config = dict(
    encoder_arch='vit',
    encoder_bias='none',
    encoder_inner_norm=False,
    encoder_width=192,
)
Rows from block 6 of the encoder of a small masked image model, named by matrix and row number. Rows with one number belong to one neuron. Each number is 50 + 10 x the weight over its row's rms, rounded and kept within 0 to 99. All counts start at 0.
After each neuron's rows are labels from the 100 images, of 14976, where the neuron reaches its highest value: "colour at peak" is the nearest of a few named colours to the mean colour under the peak. Only what is clearly more common there than usual is listed. The data: capsule endoscopy frames (Kvasir-Capsule). In brackets: how many of the 100, against the usual share in percent.
# fc1: MLP up (encoder.blocks.6.mlp.fc1.weight, 576x192), inputs 0-63
# fc2: MLP down (encoder.blocks.6.mlp.fc2.weight, 192x576, transposed), outputs 0-63

fc1.105:71 70 55 19 54 48 40 41 54 52 49 45 45 50 59 47 55 41 53 54 30 36 41 51 57 46 68 56 44 58 41 46 54 49 63 59 64 53 36 59 58 43 53 62 60 52 48 51 48 38 55 52 54 44 49 44 36 30 45 33 52 27 39 57
fc2.105:51 43 56 51 36 31 65 48 52 46 54 32 37 56 43 32 52 54 48 42 58 53 64 61 63 56 46 47 39 62 56 52 58 62 46 63 50 58 43 44 33 53 64 50 53 39 76 41 65 56 41 54 36 34 32 64 62 73 51 40 49 49 52 48
colour at peak: grey (31 vs 8.7)

fc1.543:49 55 59 58 30 44 59 44 53 45 54 61 52 52 43 60 54 59 47 41 43 44 53 33 42 55 45 50 48 41 51 53 25 53 59 36 57 41 50 61 68 57 42 66 40 56 46 51 57 48 64 47 44 50 64 35 47 46 43 53 58 59 49 79
fc2.543:48 55 59 65 49 49 55 59 36 69 43 43 49 48 52 59 29 51 47 57 51 44 49 38 78 41 55 72 52 55 62 49 59 52 55 56 48 48 39 38 60 51 53 54 35 60 37 40 53 47 49 44 60 42 30 67 35 52 51 46 40 48 55 46
colour at peak: grey (28 vs 8.7)

fc1.416:43 47 39 71 48 35 44 48 39 50 63 58 45 36 60 46 39 49 49 47 56 57 63 34 45 71 46 41 64 47 39 44 41 72 60 69 67 55 54 49 59 56 59 49 49 41 43 66 72 41 71 37 62 49 50 57 53 56 48 60 58 60 50 62
fc2.416:64 58 59 48 56 27 51 42 44 48 43 40 50 45 51 51 67 51 24 31 53 57 44 45 69 54 51 33 50 43 43 57 62 51 42 33 59 43 58 48 51 56 60 31 49 30 46 64 51 50 58 39 59 52 37 46 36 54 26 33 47 61 61 59
colour at peak: orange (79 vs 12.7)

fc1.336:48 70 47 48 58 48 54 60 45 55 48 49 40 61 58 42 44 42 56 46 51 47 38 54 49 45 51 48 58 73 27 40 43 50 46 58 32 61 59 45 66 36 29 49 60 39 39 40 65 43 76 41 49 43 48 50 53 60 44 36 58 53 66 26
fc2.336:62 69 65 58 56 49 40 52 58 27 55 65 44 70 24 56 63 63 44 44 61 46 51 52 50 34 47 43 64 54 43 49 61 51 41 54 25 52 59 54 55 38 50 54 45 51 50 39 36 55 61 62 57 54 65 42 64 49 41 38 49 35 43 42
colour at peak: orange (31 vs 12.7)

fc1.193:39 45 38 52 42 35 48 42 51 28 60 55 29 48 57 32 41 48 57 28 62 51 33 46 46 70 65 58 56 55 57 61 40 43 60 53 49 56 37 46 56 40 50 42 54 65 66 45 64 47 57 39 68 46 54 57 33 57 44 40 34 50 64 52
fc2.193:42 58 45 56 58 59 38 59 58 48 55 60 37 43 56 50 50 49 55 53 48 48 56 31 48 48 38 56 65 50 52 25 35 44 55 61 51 53 54 58 53 46 48 63 47 22 67 60 46 44 59 55 52 48 39 56 57 50 52 58 40 42 53 61
colour at peak: orange (52 vs 12.7)

fc1.354:55 58 40 58 48 38 69 56 54 40 64 56 64 62 41 25 39 53 63 58 42 43 43 49 34 47 37 68 48 58 70 35 47 59 47 37 51 53 64 49 48 44 60 43 52 49 29 49 38 34 56 42 63 50 59 49 64 56 58 57 49 37 55 59
fc2.354:70 42 51 49 60 52 51 41 61 48 52 49 52 43 62 51 42 33 52 49 47 43 47 65 47 70 39 43 52 58 53 60 53 65 55 46 60 49 51 50 63 49 46 30 65 47 58 43 52 63 67 42 71 43 34 52 29 53 49 42 47 48 45 45
colour at peak: grey (39 vs 8.7)

fc1.264:30 40 63 44 52 59 54 44 49 38 54 43 31 40 40 40 51 62 46 56 45 51 39 58 45 45 59 30 64 53 54 50 47 65 57 49 53 50 43 48 37 42 43 42 57 47 49 50 66 51 50 39 51 53 39 55 60 56 34 49 61 43 57 58
fc2.264:55 48 39 42 66 50 45 64 47 28 66 68 40 57 36 58 59 44 68 53 44 52 49 52 55 65 53 57 46 52 56 39 61 50 43 66 29 32 51 58 50 54 36 64 48 43 55 54 62 46 41 40 54 57 52 38 50 42 52 58 46 34 47 42
colour at peak: orange (30 vs 12.7)

fc1.171:61 53 45 54 41 49 63 45 39 62 48 51 36 62 38 44 46 38 43 56 48 47 46 41 49 47 50 56 64 57 35 50 37 63 55 30 61 33 70 47 74 69 40 46 46 34 61 59 58 55 68 60 38 57 56 66 47 55 44 52 43 65 62 53
fc2.171:53 62 49 56 52 42 35 52 57 42 62 72 46 58 55 48 38 49 37 61 62 44 45 63 52 62 44 43 44 58 34 53 55 47 58 56 53 30 52 53 49 36 37 54 69 52 33 67 47 57 30 55 68 44 45 42 52 60 41 49 48 49 46 52
colour at peak: orange (72 vs 12.7)

fc1.82:56 45 48 50 52 46 36 41 47 41 40 56 53 50 60 43 55 30 60 40 52 51 43 39 55 54 68 51 63 41 51 49 34 59 36 26 45 65 42 66 73 57 41 55 25 48 50 59 63 55 35 53 40 64 47 53 61 66 55 46 41 31 40 46
fc2.82:52 49 58 57 51 47 60 50 41 42 39 45 52 42 56 62 47 62 60 54 33 42 50 65 42 45 45 62 57 48 51 35 64 54 60 31 58 47 44 65 57 31 28 53 57 42 37 60 53 48 55 50 52 37 45 63 50 54 39 57 60 51 59 52
colour at peak: orange (71 vs 12.7)

fc1.42:63 48 66 47 58 31 48 52 59 39 64 44 35 60 52 57 51 57 60 58 44 47 56 44 38 51 50 30 48 71 41 52 36 53 43 69 53 43 58 36 33 49 52 55 30 61 44 44 65 59 65 63 58 55 62 43 34 60 49 49 67 48 69 52
fc2.42:48 55 40 46 54 65 65 55 59 37 48 55 50 51 24 52 47 58 63 60 49 50 44 55 50 59 60 51 49 52 48 68 55 45 50 49 46 36 45 73 48 71 50 40 69 66 60 36 57 51 63 49 58 67 50 56 47 36 49 41 53 40 61 60
colour at peak: orange (31 vs 12.7)

fc1.532:64 59 34 45 58 49 39 26 40 47 33 66 52 44 52 56 60 53 62 58 36 51 52 57 49 69 69 52 47 55 63 56 51 52 61 49 51 49 51 50 55 50 41 52 52 51 36 33 52 47 64 38 42 43 34 56 45 40 54 37 75 47 57 59
fc2.532:36 43 65 42 52 46 57 54 68 46 57 53 44 52 59 54 62 57 54 50 50 41 29 58 56 31 49 37 49 42 54 53 49 42 44 58 29 36 68 59 38 49 51 33 61 37 54 48 70 53 38 50 44 55 60 54 53 51 55 61 38 53 46 45
colour at peak: grey (28 vs 8.7)

fc1.296:46 52 57 53 55 37 45 48 60 65 37 44 41 62 51 42 38 58 53 66 55 44 51 40 59 49 65 64 43 52 46 46 57 66 54 38 49 62 58 39 49 35 34 29 35 38 56 61 60 43 56 48 40 64 53 58 60 56 33 74 60 63 39 53
fc2.296:38 48 54 34 48 42 42 63 63 53 39 50 30 55 64 60 52 73 50 63 52 40 38 52 60 51 50 57 48 58 48 69 52 60 52 54 62 57 38 63 44 38 41 44 46 35 56 62 45 45 57 49 27 61 60 48 54 53 46 69 32 60 36 54
colour at peak: orange (76 vs 12.7)

fc1.315:56 56 51 65 66 63 32 45 55 66 34 63 48 53 48 44 62 47 57 37 33 27 41 31 38 56 45 50 60 43 54 53 48 53 67 58 66 40 58 49 38 43 47 48 58 54 40 64 41 34 52 46 56 58 48 42 75 52 54 42 49 62 56 39
fc2.315:44 41 50 57 58 47 51 48 52 51 58 48 41 42 34 47 39 43 44 34 51 62 41 55 37 43 68 45 65 35 49 59 53 54 56 63 61 60 47 29 58 38 60 59 32 46 54 56 78 57 48 38 55 42 47 71 49 36 36 43 52 28 27 71
colour at peak: grey (40 vs 8.7)

fc1.169:54 55 49 54 35 44 37 50 47 52 37 50 57 43 47 53 66 56 39 44 39 56 37 38 61 61 42 52 40 71 35 66 48 59 45 38 55 37 57 53 53 58 42 42 53 53 64 36 70 48 61 32 53 67 51 41 53 51 39 43 58 57 54 29
fc2.169:50 54 45 29 81 52 41 41 43 37 47 63 36 54 58 53 41 40 60 35 60 42 50 62 66 48 42 43 63 43 38 33 64 52 55 56 31 44 49 56 44 31 37 39 41 42 57 42 45 54 38 51 57 53 53 56 46 48 54 63 33 72 51 56
colour at peak: grey (28 vs 8.7)

fc1.491:49 32 40 21 53 69 55 52 60 66 56 43 59 43 41 72 46 51 49 53 53 60 47 54 48 49 69 52 47 40 64 57 41 72 55 51 64 46 54 63 51 62 60 59 45 41 62 50 55 55 34 60 48 53 37 60 32 42 42 54 59 47 48 59
fc2.491:46 64 52 60 64 51 54 73 56 52 61 57 54 50 20 65 53 55 64 53 59 66 71 45 50 46 59 49 46 57 46 52 54 44 44 67 55 41 49 66 65 46 48 53 56 58 33 43 41 49 57 37 47 46 79 39 56 47 62 60 43 42 38 52
colour at peak: orange (45 vs 12.7)

fc1.99:58 54 57 68 39 61 61 44 54 40 40 46 59 19 60 58 40 39 40 30 58 47 46 53 53 38 52 69 64 53 53 46 35 38 53 61 72 58 59 48 56 34 59 43 49 47 56 27 63 52 59 57 60 47 48 39 58 52 61 53 78 54 49 57
fc2.99:61 67 56 42 39 60 41 55 59 54 70 46 49 55 61 52 40 47 62 54 57 56 45 42 51 57 57 44 43 22 60 43 55 43 52 61 39 23 48 47 63 66 54 59 54 55 47 65 52 54 39 51 64 61 56 42 60 44 34 51 50 21 54 52
colour at peak: orange (31 vs 12.7)

fc1.257:68 52 57 56 74 35 48 52 61 52 49 49 45 53 61 43 36 50 49 37 58 45 49 39 55 27 64 26 59 57 50 48 59 52 62 53 48 53 64 54 62 53 65 51 54 55 59 55 57 60 52 44 51 50 52 61 47 29 43 44 55 49 64 53
fc2.257:61 41 47 36 40 77 52 32 61 52 51 47 60 64 43 41 48 41 51 52 52 46 58 52 51 58 38 62 56 52 57 50 42 58 45 51 44 53 47 47 37 50 47 41 34 56 35 46 52 60 39 53 38 63 43 38 39 67 60 47 50 44 24 36
colour at peak: grey (32 vs 8.7)

fc1.575:37 50 51 66 46 52 47 57 48 57 34 65 49 51 40 61 50 51 48 25 56 54 45 38 36 45 40 75 59 47 47 36 45 44 61 55 68 54 50 49 33 48 54 48 57 60 47 58 26 57 46 53 47 25 44 38 61 60 41 54 44 44 23 53
fc2.575:68 43 65 42 66 33 44 50 59 55 42 30 49 49 35 56 46 43 41 53 50 38 57 42 64 65 58 55 45 44 40 52 50 55 64 43 57 55 25 64 63 49 43 56 48 46 61 42 55 39 51 64 63 33 45 32 55 49 55 45 40 48 59 44
colour at peak: grey (28 vs 8.7)

fc1.103:44 50 43 48 48 45 61 38 33 43 43 51 42 43 54 46 73 39 37 46 62 41 57 53 54 65 45 59 54 53 52 52 43 42 57 69 50 66 42 44 45 53 51 57 45 39 33 38 43 57 49 45 41 60 33 72 49 63 33 46 55 49 51 65
fc2.103:53 57 45 42 53 48 50 64 54 66 36 50 60 49 47 58 41 80 54 53 44 55 61 54 40 37 62 47 41 62 44 47 35 33 34 68 57 33 51 39 33 52 57 49 49 36 58 44 59 50 44 33 58 45 61 38 68 55 49 42 48 52 58 63
colour at peak: orange (54 vs 12.7)

fc1.290:51 50 41 51 52 56 62 53 35 52 74 43 43 52 57 45 20 54 41 52 50 54 53 50 34 57 34 53 43 43 53 54 49 63 56 74 55 52 52 46 61 60 60 61 57 50 42 58 64 47 51 52 71 41 41 62 52 48 64 36 51 44 51 64
fc2.290:42 69 37 71 52 55 61 36 63 43 38 41 52 35 45 58 52 42 38 54 60 38 48 49 68 57 47 52 74 42 54 45 60 49 59 72 59 52 53 53 51 51 33 35 64 47 47 30 63 55 63 43 40 39 52 41 49 42 33 56 55 48 60 49
colour at peak: orange (46 vs 12.7)

fc1.534:49 43 40 58 55 31 42 54 50 44 62 43 48 51 70 48 39 56 45 39 59 24 47 39 64 60 57 40 51 64 41 52 23 49 57 54 60 57 51 57 54 39 58 52 44 62 60 38 52 47 53 59 42 50 55 45 63 58 53 49 44 43 51 48
fc2.534:44 58 46 46 62 55 61 30 38 68 48 51 65 52 66 42 45 44 42 46 57 57 36 51 46 67 65 36 63 43 52 54 48 61 58 51 43 56 56 62 55 36 38 56 50 58 59 59 64 60 52 45 61 31 52 39 54 72 47 54 53 53 49 49
colour at peak: black (30 vs 4.7)

fc1.59:46 38 45 56 51 42 66 62 64 46 58 46 58 31 50 56 60 41 45 51 48 35 51 51 51 50 40 40 44 53 46 55 51 43 49 52 72 39 37 56 62 58 71 55 62 39 60 35 64 44 62 52 50 43 40 64 46 45 36 36 46 51 42 43
fc2.59:47 63 51 46 54 62 58 58 38 52 55 43 48 43 47 56 51 51 57 53 55 37 47 46 41 61 55 47 44 55 45 59 54 52 52 49 47 36 59 43 51 47 62 60 46 47 66 63 37 52 50 45 53 59 59 39 40 55 65 47 43 54 43 39
colour at peak: grey (65 vs 8.7)

fc1.476:59 45 55 50 52 40 56 49 56 53 39 40 37 59 55 49 53 45 46 55 55 57 62 48 40 60 41 51 54 42 43 57 49 43 46 33 54 54 75 51 52 49 49 53 49 42 47 42 54 40 59 54 38 60 41 69 38 50 48 55 51 51 50 41
fc2.476:54 44 44 45 52 29 37 57 59 42 57 46 38 38 55 46 55 47 43 40 51 41 66 51 68 53 56 42 42 49 31 46 46 57 48 55 48 53 60 53 52 49 45 72 38 37 59 49 38 41 45 62 33 53 44 54 39 44 60 55 45 59 48 48
colour at peak: orange (93 vs 12.7)

fc1.353:44 58 64 40 39 50 47 70 62 58 40 42 47 61 45 44 46 39 72 43 44 44 49 46 44 41 33 60 52 47 43 59 64 46 54 47 52 44 43 48 42 46 65 42 36 53 52 40 58 54 54 60 54 56 42 49 57 43 43 62 54 64 52 51
fc2.353:60 44 52 55 54 74 66 61 59 44 33 54 47 56 33 55 49 63 46 52 58 46 50 56 75 46 41 56 44 51 50 50 49 63 51 47 41 39 42 77 48 37 47 38 46 66 44 51 56 42 45 61 54 44 43 66 43 47 50 55 49 50 42 45
colour at peak: black (43 vs 4.7)

fc1.549:36 56 30 37 43 45 54 29 33 53 57 48 48 47 59 53 43 45 48 60 65 60 52 48 63 69 54 47 65 53 42 50 50 73 71 37 39 53 57 47 62 46 54 42 43 47 63 51 59 60 37 44 59 32 52 29 63 46 53 49 37 42 59 69
fc2.549:57 40 46 43 56 54 42 74 42 48 61 37 55 50 50 56 64 39 39 37 49 50 55 53 59 55 58 46 50 49 61 46 32 33 41 61 56 59 56 47 49 40 45 48 38 52 54 61 44 41 52 49 44 50 29 50 61 63 42 52 82 64 61 40
colour at peak: orange (41 vs 12.7)

fc1.240:53 48 50 74 45 52 56 55 59 28 34 43 50 44 54 52 68 24 51 37 54 48 48 63 46 36 54 56 57 43 64 56 19 46 39 57 63 40 41 55 58 59 43 69 54 43 44 45 55 59 40 59 73 53 52 51 57 51 37 58 54 38 49 46
fc2.240:55 52 46 48 65 45 49 39 47 36 51 44 64 59 59 59 48 47 62 63 43 46 64 45 44 66 61 49 53 50 48 58 65 76 56 33 49 54 62 42 49 46 63 34 67 47 53 36 46 33 50 53 38 35 71 35 50 44 52 49 68 54 61 49
colour at peak: grey (66 vs 8.7)

fc1.56:52 44 60 53 41 55 43 50 64 50 45 40 48 52 37 49 56 38 53 45 43 54 62 58 44 55 48 59 38 54 49 50 49 58 36 61 61 58 46 47 63 45 52 56 30 52 32 54 49 62 39 49 64 44 51 56 40 35 56 49 44 39 57 48
fc2.56:42 63 69 62 48 49 45 40 56 47 53 43 67 39 53 63 54 67 57 62 35 42 52 55 40 54 65 58 44 62 59 53 62 48 46 45 48 35 48 46 42 48 35 41 56 65 48 41 50 40 62 52 41 59 70 40 47 60 62 39 58 61 49 47
colour at peak: orange (35 vs 12.7)

fc1.523:49 36 38 49 42 43 33 45 48 63 44 52 54 40 50 62 37 44 38 43 69 41 42 40 40 49 30 56 43 40 43 63 50 54 49 42 51 48 46 66 39 38 38 50 39 43 47 41 69 31 76 56 56 57 58 63 58 70 62 49 57 32 55 46
fc2.523:51 59 61 48 44 42 45 47 50 39 67 44 60 61 62 54 46 53 50 53 49 45 37 47 56 50 41 50 46 63 51 63 36 45 58 79 35 61 44 34 45 53 54 55 37 50 38 47 46 53 53 55 55 37 53 68 59 67 33 40 33 56 48 50
colour at peak: grey (34 vs 8.7)

fc1.227:49 35 35 48 36 44 45 53 46 62 50 47 52 57 63 57 46 49 58 51 30 64 57 44 50 57 49 58 49 69 32 33 23 29 51 34 54 61 54 57 42 44 65 48 41 67 42 43 44 54 53 76 57 49 60 42 60 56 56 59 61 41 34 62
fc2.227:54 61 68 40 59 52 48 51 55 41 49 39 56 57 45 40 51 45 48 40 41 40 55 49 47 41 51 44 31 38 52 67 51 66 57 74 52 55 37 39 52 26 52 74 39 63 56 51 46 64 54 18 54 62 75 54 52 53 53 24 45 55 54 51
colour at peak: grey (25 vs 8.7)

fc1.136:56 35 53 37 57 58 61 56 52 36 46 60 28 33 55 43 53 49 58 44 42 33 61 57 57 70 43 63 39 59 40 52 57 50 42 61 45 65 40 60 48 50 30 38 51 42 49 53 60 48 19 62 49 60 30 56 43 47 52 59 41 47 46 46
fc2.136:49 53 27 65 31 58 59 72 39 41 46 57 55 49 44 41 60 72 55 47 60 59 36 35 53 49 63 45 45 25 51 22 84 56 48 37 42 63 59 53 39 47 54 43 50 62 43 35 59 51 47 34 47 59 29 49 59 48 44 51 44 65 54 56
colour at peak: orange (37 vs 12.7)

fc1.417:50 56 50 31 45 32 43 73 47 47 44 67 58 58 55 38 56 45 45 53 53 39 47 41 50 46 53 50 65 31 32 42 28 57 60 38 35 37 37 48 28 68 42 41 46 60 36 50 26 40 43 53 47 46 47 44 53 76 49 63 46 33 53 50
fc2.417:71 41 40 29 58 51 52 31 57 60 66 46 35 37 41 63 42 58 60 66 50 33 56 67 58 39 40 45 43 52 39 62 67 49 45 59 40 45 59 39 54 50 57 42 47 69 49 58 35 46 51 42 47 45 50 63 50 50 51 49 50 58 60 69
colour at peak: grey (30 vs 8.7)

fc1.178:78 42 48 34 57 53 50 48 48 43 47 57 45 63 44 45 39 40 58 66 55 24 40 55 31 49 49 50 60 55 38 62 57 49 48 51 64 28 54 46 56 54 44 51 38 41 65 38 38 60 48 61 43 57 51 58 39 62 47 53 56 53 53 51
fc2.178:47 47 53 45 33 64 79 36 50 48 54 50 35 63 43 48 48 36 43 37 49 34 53 40 52 41 31 52 54 55 60 41 61 68 53 65 30 45 55 47 53 39 56 56 71 73 65 43 50 64 51 53 49 38 65 44 62 42 67 46 70 35 44 51
colour at peak: orange (51 vs 12.7)

fc1.261:42 67 35 47 72 44 51 58 59 40 52 54 45 50 59 52 51 73 44 34 46 43 50 33 44 61 41 61 57 52 41 63 39 51 68 45 37 65 55 39 60 35 45 53 57 34 58 73 46 50 43 51 59 42 55 46 55 49 41 53 37 51 46 40
fc2.261:70 49 47 51 49 65 55 69 41 42 21 55 40 43 41 59 53 51 41 63 51 70 51 59 38 51 70 54 68 33 42 43 56 52 38 50 60 37 61 61 62 57 58 47 37 56 44 61 40 58 52 39 41 63 66 53 55 40 41 52 52 64 57 46
colour at peak: grey (26 vs 8.7)

fc1.205:51 50 39 42 51 57 55 45 49 55 46 42 46 64 66 45 36 57 45 60 45 42 44 32 42 54 54 68 30 49 52 49 71 51 66 42 71 44 59 63 44 37 53 48 55 46 55 51 50 43 60 43 49 56 36 38 75 64 48 45 55 37 51 37
fc2.205:53 49 65 32 48 53 63 39 41 51 60 46 64 68 72 42 56 48 68 42 52 58 53 34 51 59 53 51 37 57 56 55 47 47 72 68 64 58 54 51 37 67 56 40 51 33 36 37 45 64 45 45 38 53 40 44 62 54 40 40 66 44 51 52
colour at peak: grey (30 vs 8.7)

fc1.469:46 34 68 45 53 65 46 36 62 57 46 50 41 61 53 43 51 39 62 50 44 46 46 40 41 50 46 60 41 45 50 45 49 58 54 47 44 24 43 58 33 49 60 45 41 55 49 41 46 41 61 66 42 64 53 56 59 48 33 52 40 57 61 47
fc2.469:58 42 66 45 64 46 51 39 59 54 51 44 38 53 36 43 66 35 63 29 49 44 31 45 51 65 40 39 48 42 53 47 38 54 45 55 28 65 47 55 62 52 42 45 54 54 64 43 55 50 61 57 47 50 56 39 62 52 40 27 59 41 45 40
colour at peak: orange (30 vs 12.7)

fc1.75:63 55 58 50 60 48 51 43 54 51 55 50 44 49 46 44 50 46 38 45 59 62 41 35 46 46 32 58 57 51 55 56 40 50 37 50 40 58 26 49 42 44 67 40 55 40 35 43 49 51 54 38 53 53 69 54 47 36 53 57 57 53 38 63
fc2.75:50 54 57 47 62 26 42 46 42 45 59 54 67 47 43 52 54 40 54 47 32 43 51 67 53 45 29 71 33 52 68 66 59 43 54 59 49 40 53 45 46 37 46 58 48 40 60 40 43 57 58 70 49 40 55 49 51 53 49 64 61 48 40 58
colour at peak: black (59 vs 4.7)

fc1.130:60 55 56 39 47 43 36 44 57 48 43 59 57 41 58 39 62 55 57 38 61 64 59 51 53 54 46 51 59 54 50 63 45 54 25 67 53 58 54 59 60 60 61 54 32 49 52 37 57 54 58 64 50 58 65 43 34 52 47 58 51 60 40 54
fc2.130:55 73 52 53 58 50 55 67 48 38 46 42 34 54 54 52 39 58 49 56 56 28 51 50 52 38 60 50 53 34 63 38 43 58 41 33 42 51 50 62 43 59 35 36 56 58 48 80 35 42 38 41 44 65 50 68 59 44 43 50 68 39 42 59
colour at peak: grey (34 vs 8.7)

fc1.219:39 48 44 40 71 61 48 34 51 71 35 73 59 61 51 56 28 37 37 42 51 40 50 53 28 49 60 58 43 72 51 56 51 43 62 41 58 46 63 46 44 53 38 43 52 52 44 54 55 56 50 36 43 43 28 56 48 58 52 51 45 62 44 37
fc2.219:42 66 32 41 66 50 46 49 59 41 54 64 47 51 45 38 76 56 63 57 50 68 53 37 60 54 49 29 39 43 59 48 41 57 56 52 47 40 41 43 43 47 56 62 64 65 47 50 32 57 49 53 65 62 48 61 57 34 62 28 52 30 43 44
colour at peak: orange (33 vs 12.7)

fc1.423:69 51 43 62 48 66 44 54 55 57 42 65 54 44 52 38 46 47 55 43 58 44 70 39 59 50 56 56 62 45 59 48 50 45 59 54 34 41 46 33 40 57 47 56 54 65 49 54 39 48 53 68 66 66 55 46 41 34 57 47 65 35 46 43
fc2.423:29 48 49 46 55 25 55 47 53 49 61 65 62 55 62 54 50 51 34 43 47 44 37 40 58 35 45 53 59 63 38 39 47 32 49 52 56 60 44 46 45 44 41 33 70 54 59 62 38 37 50 43 40 48 37 37 44 51 44 57 43 62 41 46
colour at peak: grey (28 vs 8.7)

fc1.125:56 64 44 67 63 48 47 38 50 57 37 60 50 50 35 49 48 68 43 53 44 48 43 43 57 55 49 33 57 53 50 54 56 53 59 48 59 58 54 42 49 66 35 46 49 39 47 57 47 34 46 37 48 41 44 65 65 31 52 28 65 50 50 49
fc2.125:53 57 66 33 53 36 30 59 56 55 50 51 40 50 48 50 58 32 51 60 45 58 40 53 48 46 57 37 42 38 53 51 22 46 67 59 64 49 35 46 53 49 69 57 52 54 54 47 56 60 62 70 54 56 43 43 35 70 40 44 51 34 50 57
colour at peak: grey (30 vs 8.7)

fc1.32:49 49 56 54 59 55 51 66 54 72 44 62 53 46 62 55 52 51 40 46 48 42 39 62 58 56 39 40 62 53 44 42 56 41 52 61 41 66 35 45 65 56 60 41 74 69 68 57 46 35 66 27 67 51 54 59 40 54 52 56 43 46 33 38
fc2.32:40 50 44 50 59 61 59 58 49 51 47 38 55 48 60 49 43 67 47 54 48 70 47 57 47 48 52 60 51 47 69 44 47 46 36 45 38 51 50 49 52 42 44 55 40 57 43 59 48 57 40 57 51 37 56 32 53 49 44 31 49 48 46 36
colour at peak: orange (57 vs 12.7)

fc1.4:54 45 25 41 38 40 48 52 44 56 38 45 44 41 53 45 40 51 53 54 42 58 56 50 46 42 36 65 44 64 56 44 55 36 43 56 51 64 49 55 38 37 58 39 72 48 54 48 47 36 58 68 43 46 58 43 49 59 71 61 45 50 62 30
fc2.4:56 39 66 60 57 45 31 38 27 49 56 45 56 59 29 57 58 53 54 42 41 45 38 23 45 63 69 46 50 50 47 62 58 56 42 55 64 49 36 50 55 42 43 68 38 59 45 60 43 48 61 26 25 52 45 58 58 64 32 40 59 45 43 49
colour at peak: grey (56 vs 8.7)

fc1.462:52 64 39 43 51 61 53 51 46 54 57 50 48 50 44 57 53 51 55 38 36 40 42 61 50 46 37 61 36 73 35 58 35 65 55 38 56 36 63 65 67 61 49 46 68 47 45 54 49 40 48 41 68 41 53 42 49 52 41 34 58 44 60 59
fc2.462:69 36 43 52 53 45 80 70 54 49 53 43 56 42 46 54 62 42 43 48 61 45 29 38 58 57 38 51 43 57 56 46 47 70 41 66 41 45 50 58 53 36 57 49 52 58 41 33 69 35 45 61 61 66 34 48 55 46 51 52 46 68 49 30
colour at peak: grey (57 vs 8.7)

fc1.513:47 56 43 54 57 63 39 45 66 43 56 46 47 36 57 59 36 58 46 52 59 40 45 53 36 51 64 39 53 51 43 39 57 52 38 58 80 49 44 55 41 48 73 54 30 28 52 65 38 53 54 50 33 53 56 39 52 65 60 48 48 49 41 51
fc2.513:42 59 67 71 41 60 62 50 59 46 46 72 52 56 56 39 59 38 51 34 52 45 62 42 59 53 53 49 55 50 44 42 44 61 56 47 45 46 62 50 36 50 57 63 46 51 57 49 61 58 74 50 47 34 52 39 47 78 55 33 57 51 44 64
colour at peak: orange (36 vs 12.7)

fc1.368:46 38 45 50 66 53 49 53 50 47 65 36 67 53 41 63 43 52 48 53 42 57 60 55 53 59 38 58 42 47 63 56 47 63 64 52 61 47 48 49 54 55 52 40 46 40 43 32 45 58 33 65 65 31 59 46 43 77 51 68 66 46 47 60
fc2.368:57 42 51 73 54 38 53 59 52 41 54 50 71 57 31 51 48 50 49 38 44 43 55 49 60 52 47 50 49 58 38 37 50 58 65 39 40 62 55 56 45 25 47 65 65 63 52 45 36 52 47 49 59 48 56 48 66 41 65 35 34 41 57 48
colour at peak: grey (45 vs 8.7)

fc1.66:48 38 45 28 42 48 59 52 44 64 32 66 33 47 56 58 52 50 43 58 52 54 53 53 58 39 47 48 56 55 44 44 53 63 58 43 59 56 50 39 46 43 41 73 40 48 42 40 60 67 36 38 39 69 37 54 47 35 54 36 46 66 47 44
fc2.66:71 67 50 73 49 56 49 42 69 57 49 61 37 57 49 41 55 32 65 42 46 51 28 47 49 58 61 54 51 43 48 56 27 62 68 46 50 56 41 53 56 46 54 57 50 37 47 46 54 51 47 61 53 32 57 57 41 66 58 47 54 33 40 59
colour at peak: grey (45 vs 8.7)